config.toml
arch = "convnext_v2"
model = "image classifier"
dataset = "photos of arthropod specimens (BIOSCAN-5M)"
train_examples = 195000
image_size = 32
crop_scale_min = 0.7
horizontal_flip = true
color_jitter = 0.1
targets = ["order", "family"]
num_classes = [18, 218]
isotropic = true
norm = "layernorm_no_bias"
activation = "star_relu"
moe = "top_k"
num_experts = 4
moe_every = 1
expert_mlp_ratio = 0.5
experts_per_token = 2
shared_expert = false
patch_size = [4, 4]
conv_stem = true
layers = 12
width = 192
kernel_size = 7
loss = "cross_entropy"
optimizer = "soap"
beta2 = 0.99
lr = 0.0026
beta1 = 0.95
shampoo_beta = 0.99
eps = 1e-08
precondition_frequency = 16
max_precond_dim = 1024
one_sided = false
adamw_lr_other_params = 0.0025
grad_clip = 5.0
l1_shrink = 0.003
steps = 11200
batch_size = 128
epochs = 7.4
lr_schedule = "cosine"
final_lr_fraction = 0.05
warmup_steps = 560
weight_decay = 0.1
adamw_weight_decay_other_params = 0
Rows from block 2 of a small image classifier, named by matrix and row number. Rows with one number within an expert belong to one neuron, the router's apart. Each number is 128 + 24 x the weight over its row's rms, rounded and kept within 0 to 255. All counts start at 0. Numbers have three digits each.
Before each expert's rows are labels from the 100 images, of 14976, where the router gives the expert most weight on average: "colour at peak" is the nearest of a few named colours to the mean colour under the peak. Only what is clearly more common there than usual is listed. The data: photos of arthropod specimens (BIOSCAN-5M). In brackets: how many of the 100.
# router: router (model.blocks.2.mlp.router.weight, 4x192, trained with AdamW), inputs 64-127
# up: expert up (model.blocks.2.mlp.up, 4x96x192), inputs 64-127
# down: expert down (model.blocks.2.mlp.down, 4x192x96, transposed), outputs 64-127

# expert 0
colour at peak: grey (40)
router.0:129106125172146121146181136103139087130134119135113108093150103134088120169128091071156167131074137138144133160116160136102122118109168138124125140097133157132136112127066172111146141086115140
up.0:143120135129106142116150134127153141120157122114135127147144138153123120129178123095143119130113099198136127151165119118100148151160124125090095122170119107144126083120121148144122092102164179
down.0:105175129101126054135095098108145105126093137111078128117106157121130131137110144118163142128147129131109112120082139129073134128139110143119127139164111153126097136144132118133114128116135134
up.1:136100134124130089137113121127134124112127111122153180128200100106152102130128121107160138143112119114126124153138127128132168164132114131128134126121118134127155088107128138123121127106145104
down.1:138129128132113133139116129123131139069146122116145117109132138155146123171118099090082133162143084136155161134113174127077088129090130140120121127125129085131150089173129138129141150101124127
up.2:119152138135126115130144182166146102047117119139133132152114113130145146106128122159199135113135101141127161147085127110121137115120130148148113191137147134151124119155121134153129078156139092
down.2:107132121135137108077112128100139128167151153153129073128122127097096134126166127134121109130135146160128064137128152142126119136081111118075093115118149110115142154137127130152069104115119090
up.3:133114137117119116132116106126129079168165134090117108121119084133149089085186104137120123122135142133117149115146131130131090149143124139112132112147075172118149099128143160101126105167148141
down.3:148130130127128116186126063155185144110113124129147127124133109136119126121129094091128154123118100109089145099104135187122156100134119166129141104146149129149122116107119140124109135105125112
up.4:114122141145081118121126125123099093114121128179096151125142128132094161141102142079147167118164084144142114112146124167137120110106130152138098091169115123077147116120143158118123140126098118
down.4:123136121129146169131125158186152123107120136131088145136097156154131091131109134151114168141158129118110118118121183114111119090100137135142132113102125132143182122132107157119109133142131121
up.5:144115111139143144082101207160129121130100122138131123081133129116117177125132108125118124101128120125124126140102152111151103145128150096140165157147089108119140183151149150102119099092108142
down.5:101123135123153126112112145164115158156102156078131104145157100123127143122160126113156118124132147124159130158126171061127060100137146104125138128112130129107155133132135138101134102141145116
up.6:138191164128122154109155125162090114110156146115104097157130134153144128123132104153126116116131109131147159119137183104113108118125131136093083126115130130060147130142176122133121127134126155
down.6:158122129135140113125120130112162044121125129129121124121062127123115146121107087137104092171120135135106119138128160131111139126119114166123128088096165174127156171130176129215115143163132125
up.7:095155154113105123127101128119151123132114138133109110141127137132124108130200127118130141095105125102076137116158138110107114128111080097162096108110123104126170161124127109197121142166124120
down.7:123123096167127110132137165128168158138160133128125179123168208131136133132102131114083177103100117137124152154158129133157092148138118143150116096110131134160154128117104139173127154141094107
up.8:124114154131111133110134127130167153131127098148158162101126128135158107120154143119105148137125136147140110168149073135154100134183102121129118168181123100163089140129093156109123177156107130
down.8:214150098148074132151138144139120118129135118164119119128139096182138115149129143139124156109146093117152117102103160119141120120129137127146129154132140130125082108138119129160140098169125164
up.9:135156137102149148118095164170152171107109100112073144128113164152119171107118120111102128093110119131127141091130128171145116074119148121153097052122128117142124144140120176205124105117178120
down.9:149135153135119085141164129103049140117112126149111133119102174128144154133127134120123111141139149148177129103152149140112125110105115106129133146176132134092152129115144113145131132097163117
up.10:132150063172116114118127137100149154127114131152133136132142156106067127159180090133110132136123145110124180118129152156206148168142151143135130134167117114134148104119157126131133079122137124
down.10:089106084120113143103132133122176154149133137105125135116138146162162125133135127152100110102154117142072127150078140177155125111070142137133132157137098095167136139101139127164176126120132129
up.11:097120123161136119110134123140151149100082140138100123144124137138124129138149135148142106094128158121156125121141127134125135122127147107074112124108121139198129131156136125123128147134169126
down.11:123155139132128160087086160176172128107108161155151120174116126124144141127126112166111161146129115129139147128133132138151128121125138141099121181135135116178109098129125141161185104140135154
up.12:054066162131086145109119136140136155115123111121134149125112125105171100151159136129155134125162127107087167148132148103133107181082110133107157129128146104130146167124167130105122142085126127
down.12:132118092138147099160118125142119123128095131094135134122152131098104088126128116075123128109165134130132153181126111150151163155097107177125137185133121085079144127109137140162126114118142122
up.13:162168062128135170140127134133078124171124184166131135104126100152178098127126108129141142126088098126180095133128141099111103149194129121137110164112074113099162129122122087146125133180108123
down.13:137106138074102150141121118175148151120142119121162147113147137136150134102159127174162128127056115168148150114116130122163105175132115142125127108140111136133127149164111130171145164138204172
up.14:144169129195115143142084120128151163107093119104115161155115123107112135110135121112151142122127155137121119098122067152120131115132135127161126145146113168129136143127114131131116133166149120
down.14:151140125128127149137125153120114179118148162163131123136126144131132129094104107101128176140181153160160129154157158131154077144152146154170118127142142116132153133126115103127117141080147089
up.15:121124131145155151131126090149106135162149105129098130121125152165120104125130094122105165076135118143100149150177132123098115186105130168170126159163154153169150100129128100145117103149128115
down.15:142149167135096174114127110130137124134133130140140134121165145143115158144142143125144118177122159160147146133135127123119098130144132131140130130131138144111122099150113124106125107133166157
up.16:120140113165132102097145107127136138025157092126121147129132164080092132131154125104153126119137117131100206111086129135140124128156149140117111096131144125147125164088165136133123126119096119
down.16:135125154099107126169123108115150134136113104148120114124099152106114129126150070136130131112099163144137117128123118151171113143106098168127123121101088107127117124137118136146180127151141078
up.17:164167167146161119111177126143122121123149124089122114110136129091105133076157103111134135145145122120121156110138108170107120139141101104154140157138130104113136089107165172120140115147123123
down.17:155111086103124128144127075144106113108130162142125123134112127134112152078100103088171173063107081153151123104122121146127084146144109142135150097107152079127105146147102133099091123137128093
up.18:127167134171115126156143092157115086104116127101108140169118146113173115112133088140143144147123188109138125169130125166133104135129169080151098138128116097178134071088124112118138169149151151
down.18:153132128130127093124153107130153100143126094104099145094126163125147126132140079163118121098142118132121155125129104110128151145143126162136121125140084174136137106156131118146119114139147209
up.19:110150125139097156139107094149106140132080130104113103131138144094131144096154113112147111119154130132162097113082082143095122117132112152132100136105158129123093107135125125126134080120112120
down.19:184141158138121129140144100161094125141158124107128170107138101118178119064166148117140140150130136083130167132137161103133114095114151098138133094132131175122147131147123136128173124129138101
up.20:149111152111140117196137141089118112134089126112117106063119125096084126129173099143162134137153104085148132113152113123086003140146125130117082129114188119103113082091106160114126139125127116
down.20:125130099136121158133121143106127080190114127127138110154181134098115125114156131134171155127170141141119183184128113135115187123117127121118100101164142132142129130128123111159110159115128121
up.21:128153107179101105137113096143140121106083107125128115146166122112148101103120114083114126149105113123108118127144122116140124122129155126138129205127137090117112117118129117112134156130120120
down.21:136156149093179172146142104098133083165154122106128100129091155122113090123120147148115094117147175128123154121143096085103104162141127149137161114130108121136143083123108079121137119163108148
up.22:129115132126099174086142105106151128119101121118108152147128154163115127128103122083114142103136125179103136118132101144154104122129136110129124186141153147118142059052137155106105127080139064
down.22:151109119127129130152115113144115125146139140152136099130118147145136204125093142120128153143093083124153151118173147185148159127205136134112133138123100096123128151102132131129100155145134154
up.23:132112183104157165131151125131146093120166181126106074136156110116145140139162121123135151151116113088118141093150112054127144128125119133127120149107102133130131092112140090146112128160132114
down.23:108124124129108135124079141137130118143128144154116087173136161108106121125145128110160149125121135131107137121131119103097131180128060118127141105141146098131092132105126143143118124148135147
up.24:119137136091113081124099137111132127123091176151127125106104123112154104171153150123121131173144140143125084124154129032121145138171127099119096082149107136138107145083128127107135111132067131
down.24:108123151123109140150140148128128129118159143127149159119201113087113134142120178068129120115128128132155131128163153122142175129146132143145127105099111149147117111124105121130153104150174134
up.25:164127190124146146128123145120113128126136092171081131143129140124114126095204154139133123131132083096128125117114122080104118164125128174099092105127131111148115115135131142128109142122135132
down.25:144131105157149146084082094113152132143127147140124132105148101140131116130123149160143139133128112112122157131113127122106096144121061105130084152122091152125089113108140099110098176087132124
up.26:194160095123104058095196150135115132095168120110145164111138150128114115139089146131125104159099116138130163129117133132128151103092134113106130141139105082133075127160152130123159107147146089
down.26:105160110118141118156139133133132086144137087170121166124141142093130136117123160158133100137116120127079099111123068149124089137104096137101129144117156134108125121128087188136103122140143098
up.27:141068155099116125124091129115134102108110132096080159146089179130129112120132136133142147123120132123147140121174135093109133104133107116154126075174114098116097050153149145141095128092117112
down.27:171189139127100121141144123121179126123171096101167125128123120141157141149142082138139134114139132130084133144093120137131139080145067126123105112098128096117164119109137117134129180121100136
up.28:163111110129124117119116124090111102134156078159124136098117172132098125123144125059145112147196149150129166123128153107146094125106146122099115123146136099115122146102119164083170176112146095
down.28:122137097141172130153154100132167127105123128132111128146143089144145142158141184163104160136140110096120133108106126134157141139130124149154179144120110131112123111148095156088139124135096134
up.29:111122102121159130144117131147095129084170153126118133129179130123089118083130145149136085154130094144166135104154113126146110157151135100140106128183168098129134136086133162169116090137137169
down.29:120131123067177135123111127138167135131135124120101112118107099124130135114125126124104105171109128101129106091130123126111133150136123108127108142125103166161150123107147142114127123173107136
up.30:147115165120132111150144109128167113145122117150158150110122132133127147116096125133126145117070125093125106161162123135095134135157099053144136142145139115105137146119163174130138112103119147
down.30:087128096143121158154145141118103100157127092092136129168136134098138119197139114107156135130139184141168187129113099151138120139163090133150134184110134152130104132115123118121108084131138128

# expert 2
colour at peak: white (60)
router.2:111134125150122143128130082154170135113128138153136148151144127151178128153126118166092132107126125105090086132122115141172155126134079089134165099135115140116139142135126125116106135150129135
up.0:145145129085112137152103112148114102139101100160145109107160102084105141111096186111128088185102124131105133129141142177124122099099144126071119138109149127127129119142191157124106159103111116
down.0:168094089111122136148115140110143082132149087125139123170144145120170084117155106110116117120123175098128119144159131131145125125098123157061156157128109117138119153166079119105131148123144137
up.1:123083106098178177124128140123119070128111134135150120155138050165094117112127102131171154139112127095104075128150132089106136180094105130140107134149156080145104149127139127164146147114126153
down.1:124124115137116092107061148084127124163124096149128162129107159117134114141107130109155106144130125126138135071113112127168125107125134169118121149143076144124145132120119130118129115091115115
up.2:113183074133097138135124134127114150153122075062116188136123166162122105140140147110121134117128108106143117146115094138158153141138106119128143115150111131116168124130096131091109105071157101
down.2:148088124128128068103138103109140147130106128063144124090085150103151128116150114127157107124127179137089096161143113116148075132175143132120117106129147116122100115130142105134105127172138102
up.3:137130074146116152151123119104134121116116130126136153137105127075105100081151153130113079121127138132100129122088134076130131148122137102122115121114148136150128141116160161092140146125150127
down.3:149126120118093135149098130122161127077161123131153143126178124134136096130103159160121088143123126105082147114120124095121127129150096120130134151128137185141067093139154131113116136134121146
up.4:169141149092127162094130132102133123131118095088130169112123161135162089131150149129127094118145157138146113095138128145186112144147135136122140098104144149167108135142107135111139081171132146
down.4:129125093159157115129134155133140118142111113108136084133170116087106109158147095130128122111136120116111119141130137127189147150115127135145171141118056107169099121120133097150096150095114106
up.5:107101166102115130138125150191104120066117113130125145126169092144127136174159134123118116078109127127109127105149141135135128128133135111103122116137150130165094131151132123119136169152130127
down.5:114143166172112091122153131154127128148124138112110124147149135132131145171117088123125178143128166123154154163060138120123093142107151126115183158101150104084132128118157158099115147120119130
up.6:131124119110121107164132120157148129082195178130150107126130120105153150124134120185121096117112114173110130129126144087116109074160143132125098085099117109144183147133125141147152129165088085
down.6:157151183139186135122106104119150118111167140128105146118142130125108139117102149115134139152116116143138175135117115125154116087120152079153122122150133124137164163084074087146115153128095150
up.7:122129128122127112127130109084094112144148127147138085111148133095129122138128116119113131128110128108075101177107128163140146116130126145107110134118125099143133143124131164167098142117151084
down.7:152175126104135161070121174129138116172139121112099116156137143045116120120134145123118150117128107115161143148133091108150122126122129144146112080110126116136107156143133116112100128152121121
up.8:089144118127131123129148131120097127164125141122188130153186113153129099132087117109119170104166114111150130165124081081136124151084131146098130165134129102126096128112138125129099084127148110
down.8:181133120116129112157142098131099118186102158129125104096154102142144122116118138144134113073128133125153128155145160132193128126179139138086159143144144131100159160126090149066123116161107131
up.9:124141171106101185153077136138166086122097123126092120126098140146132120126163121155127112178155155132135119093085149086133163106166158109152099154152137110106100072162111144126114136134129117
down.9:134102154116103140134140105103132133135049149130097146126140123145076140113135185134159097143114099113142118118126145113141083152102122139131133156120135164075103141105109148126142130153120133
up.10:150143163144144114180145147149112105117171133112196128146149153098130135149127124147131112136120143111171112131139141156092120099116123167131138091113131161129129141133143117156093127162126153
down.10:128096101149093113103143127140134117082148120135146126119140119134161150150092185165119157148154117120112127131115134114148129138189127173137125126154129098131128125080116109096123090134129159
up.11:108192095127116131118117157129149141123117205149127149108152099133133093117124096148105112149149135083088122131095140141141128127160064104128135119096144110113126126119124131179136125107148117
down.11:088124151159152158123179099142134151189105127129133143140130152163127113120138130147119138080127095127080123125095129151106137069130123126159121159148154148105123123112097131122159143134130126
up.12:158171133142109108121125116094162153105175115146140114159142161117131131147098135128100129033134137089109121127090104142135111101107126129122120149134135115129120144120145106151128145110168129
down.12:130137110112131111159143117098132117098126194132100089145140119098110137115093147119096124140138125116114123123149116143123138154127137138145120162156120072084155074113170139132090110114154140
up.13:092110120158166081119080103130115150165142127125133143125139098130183140149135094105168122173127074129115130199121116142109128107137129153131177114078190131143126117129141081127138109125129139
down.13:133160157145127155160143123150109125111142124154101103081150115117122165104161068130134127131068134100115176141098124088150124117134176114089124128157147151113106162149125166101133116137144082
up.14:131121092102149177090147156120188135130095146121130128095090117106115160101139093122115138093128172115142095117101084149165094111127134114107123130130168117127152108095127122130121121104140119
down.14:124097121108139093121153099104127153137143130122134120100085124145135126149108163114075143118140135130127129103137077101108091146141123113151159102125134167178119129148151132137118158074136149
up.15:145156154140143152140097150111150149147122152143081146138152101131113127119093124152117128107094134153113082132112157121143127142144127116135151117110167162111132085129152153148127103082151094
down.15:125129178127135135116146117147171155135082106136119129129128123145130154134113149073105144172166130114147119129166130126144137081147122132121159094079104112182118151161128180114109127182119122
up.16:132122121140150121103143149123138135115171106122125131138099119147100128098133135131101077126126114132107112116129105120087093128078161155117141088120123107153105127126097113142113145137117162
down.16:147100136124126129119128074152091127154120125135165125105128107125125139113123078146111125159140135158127140113118111147108090142120118128111119133139134127154162102135139162157145128147121145
up.17:129179124129101110120136134122114130122103106105128117156120108165127150156092127141149090132133158151098112122127182102152144116100130157096149172168126130101126146144094147115069166099126113
down.17:100146130114126132074150135128116119110139172092072127104108120124141093170194131176129108095159123127161131145141121124139091128130130118085175130119142163092150121157116152087115144096101159
up.18:121131135147129127149123130173123131149116129123161127087125099125148133117146148119113179099131114135095129147117111107162155137145106085151138139134152124159126126095112116126098120146113126
down.18:131161126128104121112135097131163116112139130145104109121132110091090131129131141133116101134107087147150108102100158113096160111143151135127117140143139189145142132130130085127112078110121173
up.19:133134152148122132109150128125121144084125103130109170134127121159148128179144107105154144127143129117160121176134108115128080087127121146098149154154126130128152139096109129186151104127127125
down.19:105130131136155140116117136123128112137124112165109152128126151101108091114153168094112098133132102148127140103131140115104216137126126151097176131138127124146114154058132119160159137126097128
up.20:126135136132155140144177172167145133139131149118164084134137156093098120175142132108121115123123145130108147141113101098128139138136127160131105138158106139152098109133133176122102129128146054
down.20:119115135106126153128147117118157135065119143143124129110116137122157157127103149098118139167129121118129132126120119122141110129109164149086067126095107124081142125124118104111152160162171142
up.21:165152083105142118112107162113136118123146119128155115123046152125124151170128089126127151078121126124144119129152169152177115114151133158105168129185091141115127117130137130162154113139125128
down.21:112117163147130146183150104088078138118136095125128121122125133079138114079121139118160062087142119162130153136101141167134152144133094148117144137130141147149102122145122062146111153109106135
up.22:143155106081103118118100148133091129156105117136125138185111117143162164147147116123122139144136148127130108136128082131139184137115119112151125155155133113115137096139130125125124071149141090
down.22:099103071107120155107158123110124139172141133129154126134129154162117104163134092140149150122147115137075160185109155115126134135129137139105094049122144105129129164117124099103114151154105090
up.23:115161145167134152062141143106104146149127103148128114127174147122128119151116154110108101102121128131107136118129162125143163137140121156137113109116119151124133134100082111133144131174141026
down.23:087121083107128120115134123141129108141121144102131122144184109134093144130123153176125121118168158176121088177130126121115131109095134117132165093085205118129142132142130128128112135101073095
up.24:110118137168105128132167118081141090104092081111123158125196177116123114176085080111141171134100135109122127085115129129113100159133084123138122142140119135163136133101158129156132189115130120
down.24:149156151086069152158151133135150107118109128113077130154093128161170118112111121136119108069152103165119148102156129112157152101143105112121093144122127105142138128136105131154137134088135101
up.25:184157095159111126126120122060127144126130130109141128116096151184151099152106131132118176131129113112100124118142166165098098147130110104130147133120120119132157127138162132129153130135148119
down.25:138138129164116133115128122139131119124129171079096128153138174094123102114141116104114148082113067120098130133101135129112140073117100137138085136110114077137100123122135090128135142116133142
up.26:190118119102146084100139110106179149141156122121112110128103123150143127099127128111109078132115130162124108101077096122127189131128129165145148101127127116098159095091121132173115152135143114
down.26:132154079171159107127147125108119131090120116124141145113092125137160128154144133102133188132137131116155127143149118131126135085138047102134117129152121132131114116105148140120168139109120195
up.27:137133167094156169151117139172159130134115111126150140133098172156122163123128142142101107126113137131118114136101115134084156124138140180132114142082116186096121151127173155150130105126150166
down.27:092130142133102123121106103120148151183103138097173147140142123154124091109081136101131151140121127127112108109165136150156169141139116111129118104117135121126096141110099141098126130116147153
up.28:145131131141156104171111119125147121159104144117141136069167139149149132117134108085146127142131129114120141098109082138114128132109129140078079130117065150181110142172113122125132151131124128
down.28:117162150130104164128114138166131130142164114138118131085122160188082146138152109123155143130107150142103144103136117124129129132140133126126116156124070161126151147116034157128119123122080148
up.29:146125129154122124057132117133156135093114109164136136169113096108118114147125081131150164093128147135097104095137101098112103091125140149163141129108098124157072139139128125147140169094121129
down.29:122126100148151125181141118128128126149129151162129117143150170135216126154168127146127125101130074137150132103133134157133182149129126107107110129128111134098071121113153141134136135101125140
up.30:154144141126106085119112154132125134124142153138134141155142132114094157122088095126128154089127106064155117130114133124162119094121127123137149118128119110112149148114115132162103132148141114
down.30:120120072139129126148121145077135119094148138173092102130159053121128116124110150126111159130082147101127077167125117091154087137159095129104140133119145090118177120100113178190098146147104134

# expert 1
colour at peak: grey (26)
router.1:138184110156138153117127167165129114140152150121128116120090136101121102072146125150119071150193135145113177140146089117126132143156117142136091129101162106113141116102179111145109125142123134
up.0:106172127120178170127139079133094135101086156116114132121139142133112166130160106148129140060114136119127138142141133101083124121088150084145148136071146126151128122147141139100141126099151151
down.0:175135104130134112126178137126164104167127116096136108084130117098124127123148183128130137143108094115174110122103139100188107114123166139122117138151089101125125102123106113090122122130121157
up.1:141133157109111128078126136126127116121132155128126098117154122143132103126114133147144131113068109137133096130142132112074008133224142136104097125130150105105125158119138127124107142130091061
down.1:131163106130102145131191131108111132139123117132133123146146107086120131125089143152149144145146134172115166117107119173182127124107106117159119096133125124145136159141058116119162118129140088
up.2:125137114138090092137123155114138121109109127115137102127140133127115110136113118150111127140094126130132134122136153129068098084085132095174154070140116091139145117142172132119128101144070148
down.2:104106139116080157081129131153146074135090157135104127125140145115085095082110130104126086097123121081138114113143130164160139107162105127126146102152110162158109133126087124138118127158162078
up.3:180080147119096126147134122145206108126093116155108123132115158133156148090146124144131084097130154116093086124105142157147118157122123059102116101130132124148166125136119149155110131121133101
down.3:141145112068123130136165143139151094129123123083112113114128134115115102141128114145154115124158141154139103139156124110139126104121093155145185132130082098105140095132056148129132179138094116
up.4:117114124143130123124143148110114125101125148118101130101131132179151127172128171121134135145137112101094162135144121159125093128131128138118145130104122154126152147153164136177113163162133166
down.4:129112137134123146132093152127135146128087138101219146123127093101108127133130144105084126133128099105120138139144103130166136091179164139112150104126147111114150133139163148112129130113130112
up.5:120154165090110127124131141125107156143152124148178099120122086105084146130149174122123153140171163152132096184146081145121148161115124128153084113112123114128156082123129142140149107099168131
down.5:131124103114125144129132154137092135111125134141157119091115098146108128121102134128127130115066100159160120131130114063135167117092160132181119137134135135139172140078143134130121126099122113
up.6:117140074108131145132124121172142193094144086112157095131138132104144113115130181143122123108088132132125147110104128120140122083129176154115117126118156107130139121128129142131132110136144155
down.6:135138121126106125146136130140121117158116113120096121159134132126149121114151137162135159153135149127108166143129153151183145179124126089145171121134157125128131127099110140134170104131161130
up.7:123110116138121152161127141159101118127128111119135120128124110120121109108115162131134163094158132146115133108105106080143155205164159107141156100122116142073141122102091113127146109127137145
down.7:132136107125148163126145131114130137120153115150123129079156083135059085115123102121105125069133132104129112073156125176128107116127090100121133114096117160152117127117121129107100127146126128
up.8:147139104118123112120163125128123124129096122129147153134164104112102153114180139094104121089115145178150160141173112069085129127104137125131141133136136114130163183124121081131134081105149140
down.8:144101143118185130129131152119057129112129091177130148140110151122100121145114164097110134142111139159145147084159122084122134097123131144146125091165112146136132118139102163131177127115139145
up.9:093146128148136113132090118116145142075102132143176153107111149126127081146116129134136156113125162118151113122139096119089105156107141136107102159132121136113116121121145145108091123144094126
down.9:130108128179099134138127155112126110133083100132118115140145099177133105151116139177097134149111133108142145095132153128159123113128133162148130166163097183152124133146137118163131128124107152
up.10:164137168203127168126125099151077112148126105129096128180139108170141147103107102150139116105104196138125070130087163106081113104116123130128123143128169149145146129132143112124160102128135091
down.10:116129159099120157132111114092152109104139136126076089100108125091109089131105100187125127119129131144104119140108122165031153092143130151096108140128157126108126146189135159059113138101102111
up.11:119170106111143119118161127136131104120150104128101090095101102147141139124116136175109142118126124126125119185169141097087127149122115117099156162132174145144131104132070179122129157105123113
down.11:157129073129147120113175129072160179132125133154105114149123128146146154105094109152094058167085102134138063133135114110128093092136142101122057167152172083109127128100155130084140154127071096
up.12:163137119155134097132132170160114096123128204157083121129099103137142133167089118119118156159142153102123110134127163086102084146123107149131179076111132125105138123143120131131127103126144122
down.12:171158103154142159133123105122103155154137159119151140151063128107126127138116118104098114124145111137130145140118152149140138143127162089136072093093144120100160148107128135143123063130132132
up.13:149159098150114101120096117118159130134178086112166096154133124097113130136130128082096154148126158116131155087150128145124134139133104076196154083147123141150128109118182110190125129149126147
down.13:114129126118070143139138101115147078103078143138093110125142136137126133119161198152164109097132131132131108127116135097095112124136111165128107140122126108176128125145072200141076154136154121
up.14:117132085081145136094140158129142163122087106155135134115120123136155103106115094145130082081123117147183128143126116138125107088138136092182141129137118121127103122147127117173133149112168136
down.14:109129126126134091134147131137104130081135145115131111184133130144114116169139132139129124175170135163136137116124156110151163128195106110110142181130163112120132112143134191118150141137171147
up.15:136150141113122140154082152127128102105165125131143106102111132132132147174085132085130115087133054124131139141133121162127100099116137130140199151128144138139112125079076111134135124151112092
down.15:176167088098153151103107168142101147134140096144108128129099120148136127137146124135136111134100157117134129094107151122099082181137131127097161145101128096107135126129169086169116122114154119
up.16:097103144121082117100160109160097119100084141123113154121107125139127086126087085130126112176121117131090102155102161137124087135090153148171128105156176134115130128117153113147133108121115124
down.16:137136141104125129114156181066126151144128126138113137132080142100117065104152094132146111116129147177157131098101151119163085163120158124117104121127159171103154096099159092134123112145142087
up.17:127162092145170136134128127052181124127125134120144124122124076134147112139100128135132126135082156137144133135123098128093124150125129139131157103154120119142117113108164099098138127142094147
down.17:140139111140129128151168167134127127119122134131138164128130147115138163146125097132141138105112153147134154139146184127121148106132144136151126082169104126126128126143141131093125144149127103
up.18:110106124133118116172127172137058125121126136126165134159127120118107174114109096130133128112150089106124130111114140144164119097133131138142134102178127141140117144159120124104116121078110096
down.18:127152130126097174119153112162132170176169138121149115137155117126131133132043102153127141111131124131131146104131127125117138104156162109110112167131130129101129152115113166150130159141115140
up.19:128103162139100161128127145106130105155113096140121129126083115135148114108120116152173105140163138121121137127144129155126129140115133125169147150132115139147133126135096101128145107136121141
down.19:135128113125124141089176105154110144082128115197063123118126102121109132093155125164140134139147123153130114100126126129121140135149149134137149143137122116115124157119126152147106120085176179
up.20:071145156131112138134133126126130150117108157113158119125165132136110156140139132130119080160173103118121182135132143145121149150136135107123130124094136124144123128125131098122163093137128126
down.20:116118115112136143125133137127111108102134150095157099137120080096129147152139123125089136099102136132175130146116087129128081146132150128134099134123122110200120118058156107145167109137133145
up.21:136161131126141105112179101073118124105127165097123130123119131117131167124090167126137094120153125151121125167137151112140136100088127157132114134125113099140110100164126170102130109091129150
down.21:122123122120135104133085110136122093135125149112122141129067106113168092134105126086114130181153149104142125121123214096125141112136109130145123124146127114132101124128128116133155194124139119
up.22:132141116163130156133110152128120120131111160115130128182135115106176133155117060136126152108152166140169145098155120116061102127156145147095137130104107153140159098112166144129143136156111118
down.22:136161141128154147131137105133111111122072143155159149127160090154172118136125074144096106160099154121119116140140132134118155135154169129100105105109188143157145130087147149096139140132141128
up.23:130131159125131086131124113138115162125142130187115114175110105109128133109111164136138108139124141124091152136143123108128104115088140110138171173131101126203067123086136129114106099140107158
down.23:119116078081145119134128124151131133088136139118125133123131131136123149104137152089111147150144105153132133154128117125116108127167131104124141179116131100134081117087150131140110101134110161
up.24:127181104101094100157122154155113131113100142123135134147133111132115066099150121128073141082088141179129136117129144125093057137167124140104044134118096130140135152142133162144128144132120100
down.24:149119122119113095120124133171131142129137129176108114104140061118110138136133155126136129122079117109146130101150089142150134112140107141123184099194138115124130114097131143117083098115124134
up.25:160135141136154123144135109114141165122130132137135127118109126128136111134130182144123122115147119140156077108174107125162112129100136126145164108136128120152149108109100129123173141118135178
down.25:135125129070136130191128117138075084126126107111112116137158128104109143123156148093124059144126139125126131127099100127116127108116115095170144125117151089087110107130148143132163130133129166
up.26:120154114182152102104140174125083158153135120120152108128133177133143165129109098104127138147121127142115142099151126127093126130132140144132110133107142151095147129072106125140160129158115135
down.26:128133113158201140107161119122190160110132118168107151146113164148131113122131112129102129125149116114148105138163128127100110119135153128116103119135152119120130135132142124104169091161106159
up.27:091132119092173088128105127142176123128114160097131128101104103144150148086092157065154168148154133116131173112130118115111128115095129138079147146147123107151139161144094127142164136136131128
down.27:152118133129205116127097122132084152131111146117131106127119150086143126076154090114120119120121106100085115101183112120153128160132180129115102121130140102134141115106104130126143080146125148
up.28:138116120159082130241127174090103127118118110093119130136108122125076122124101116127107159131157138114149131103103137138121097128081094134096127110155116076139101133123146087123139147149136129
down.28:134121090110128133178157130128112159150122087139070154146109123124128103136113109138118136123177117108099161145124162128133134136158166137135143081121106148140151097132131101110094126123129143
up.29:087136130136107133138169135148184126121146119142158110119129123145112170146123132125161146161135155125134119088126141095177137138110163152153124121166161117137106125145120071134120092105129160
down.29:143118119153135118111090145136117135123160115130127084117107123176122121156170130169116163140120134126115124146142090172100103099145102134111102141146138133163155140131120124147103092143126140
up.30:078115144127121136127113163133141139106134172125151150121136101128170137108135105128105135121149128131129135164144129146141155127118101127107121131081121159162151187158161141100124095142152115
down.30:125177170193161140120087121110135130151139167143117138087148190114139155118187125150121146070132152126127142124132125139139096130124116066121156159150127178106121151124110129133120097083134130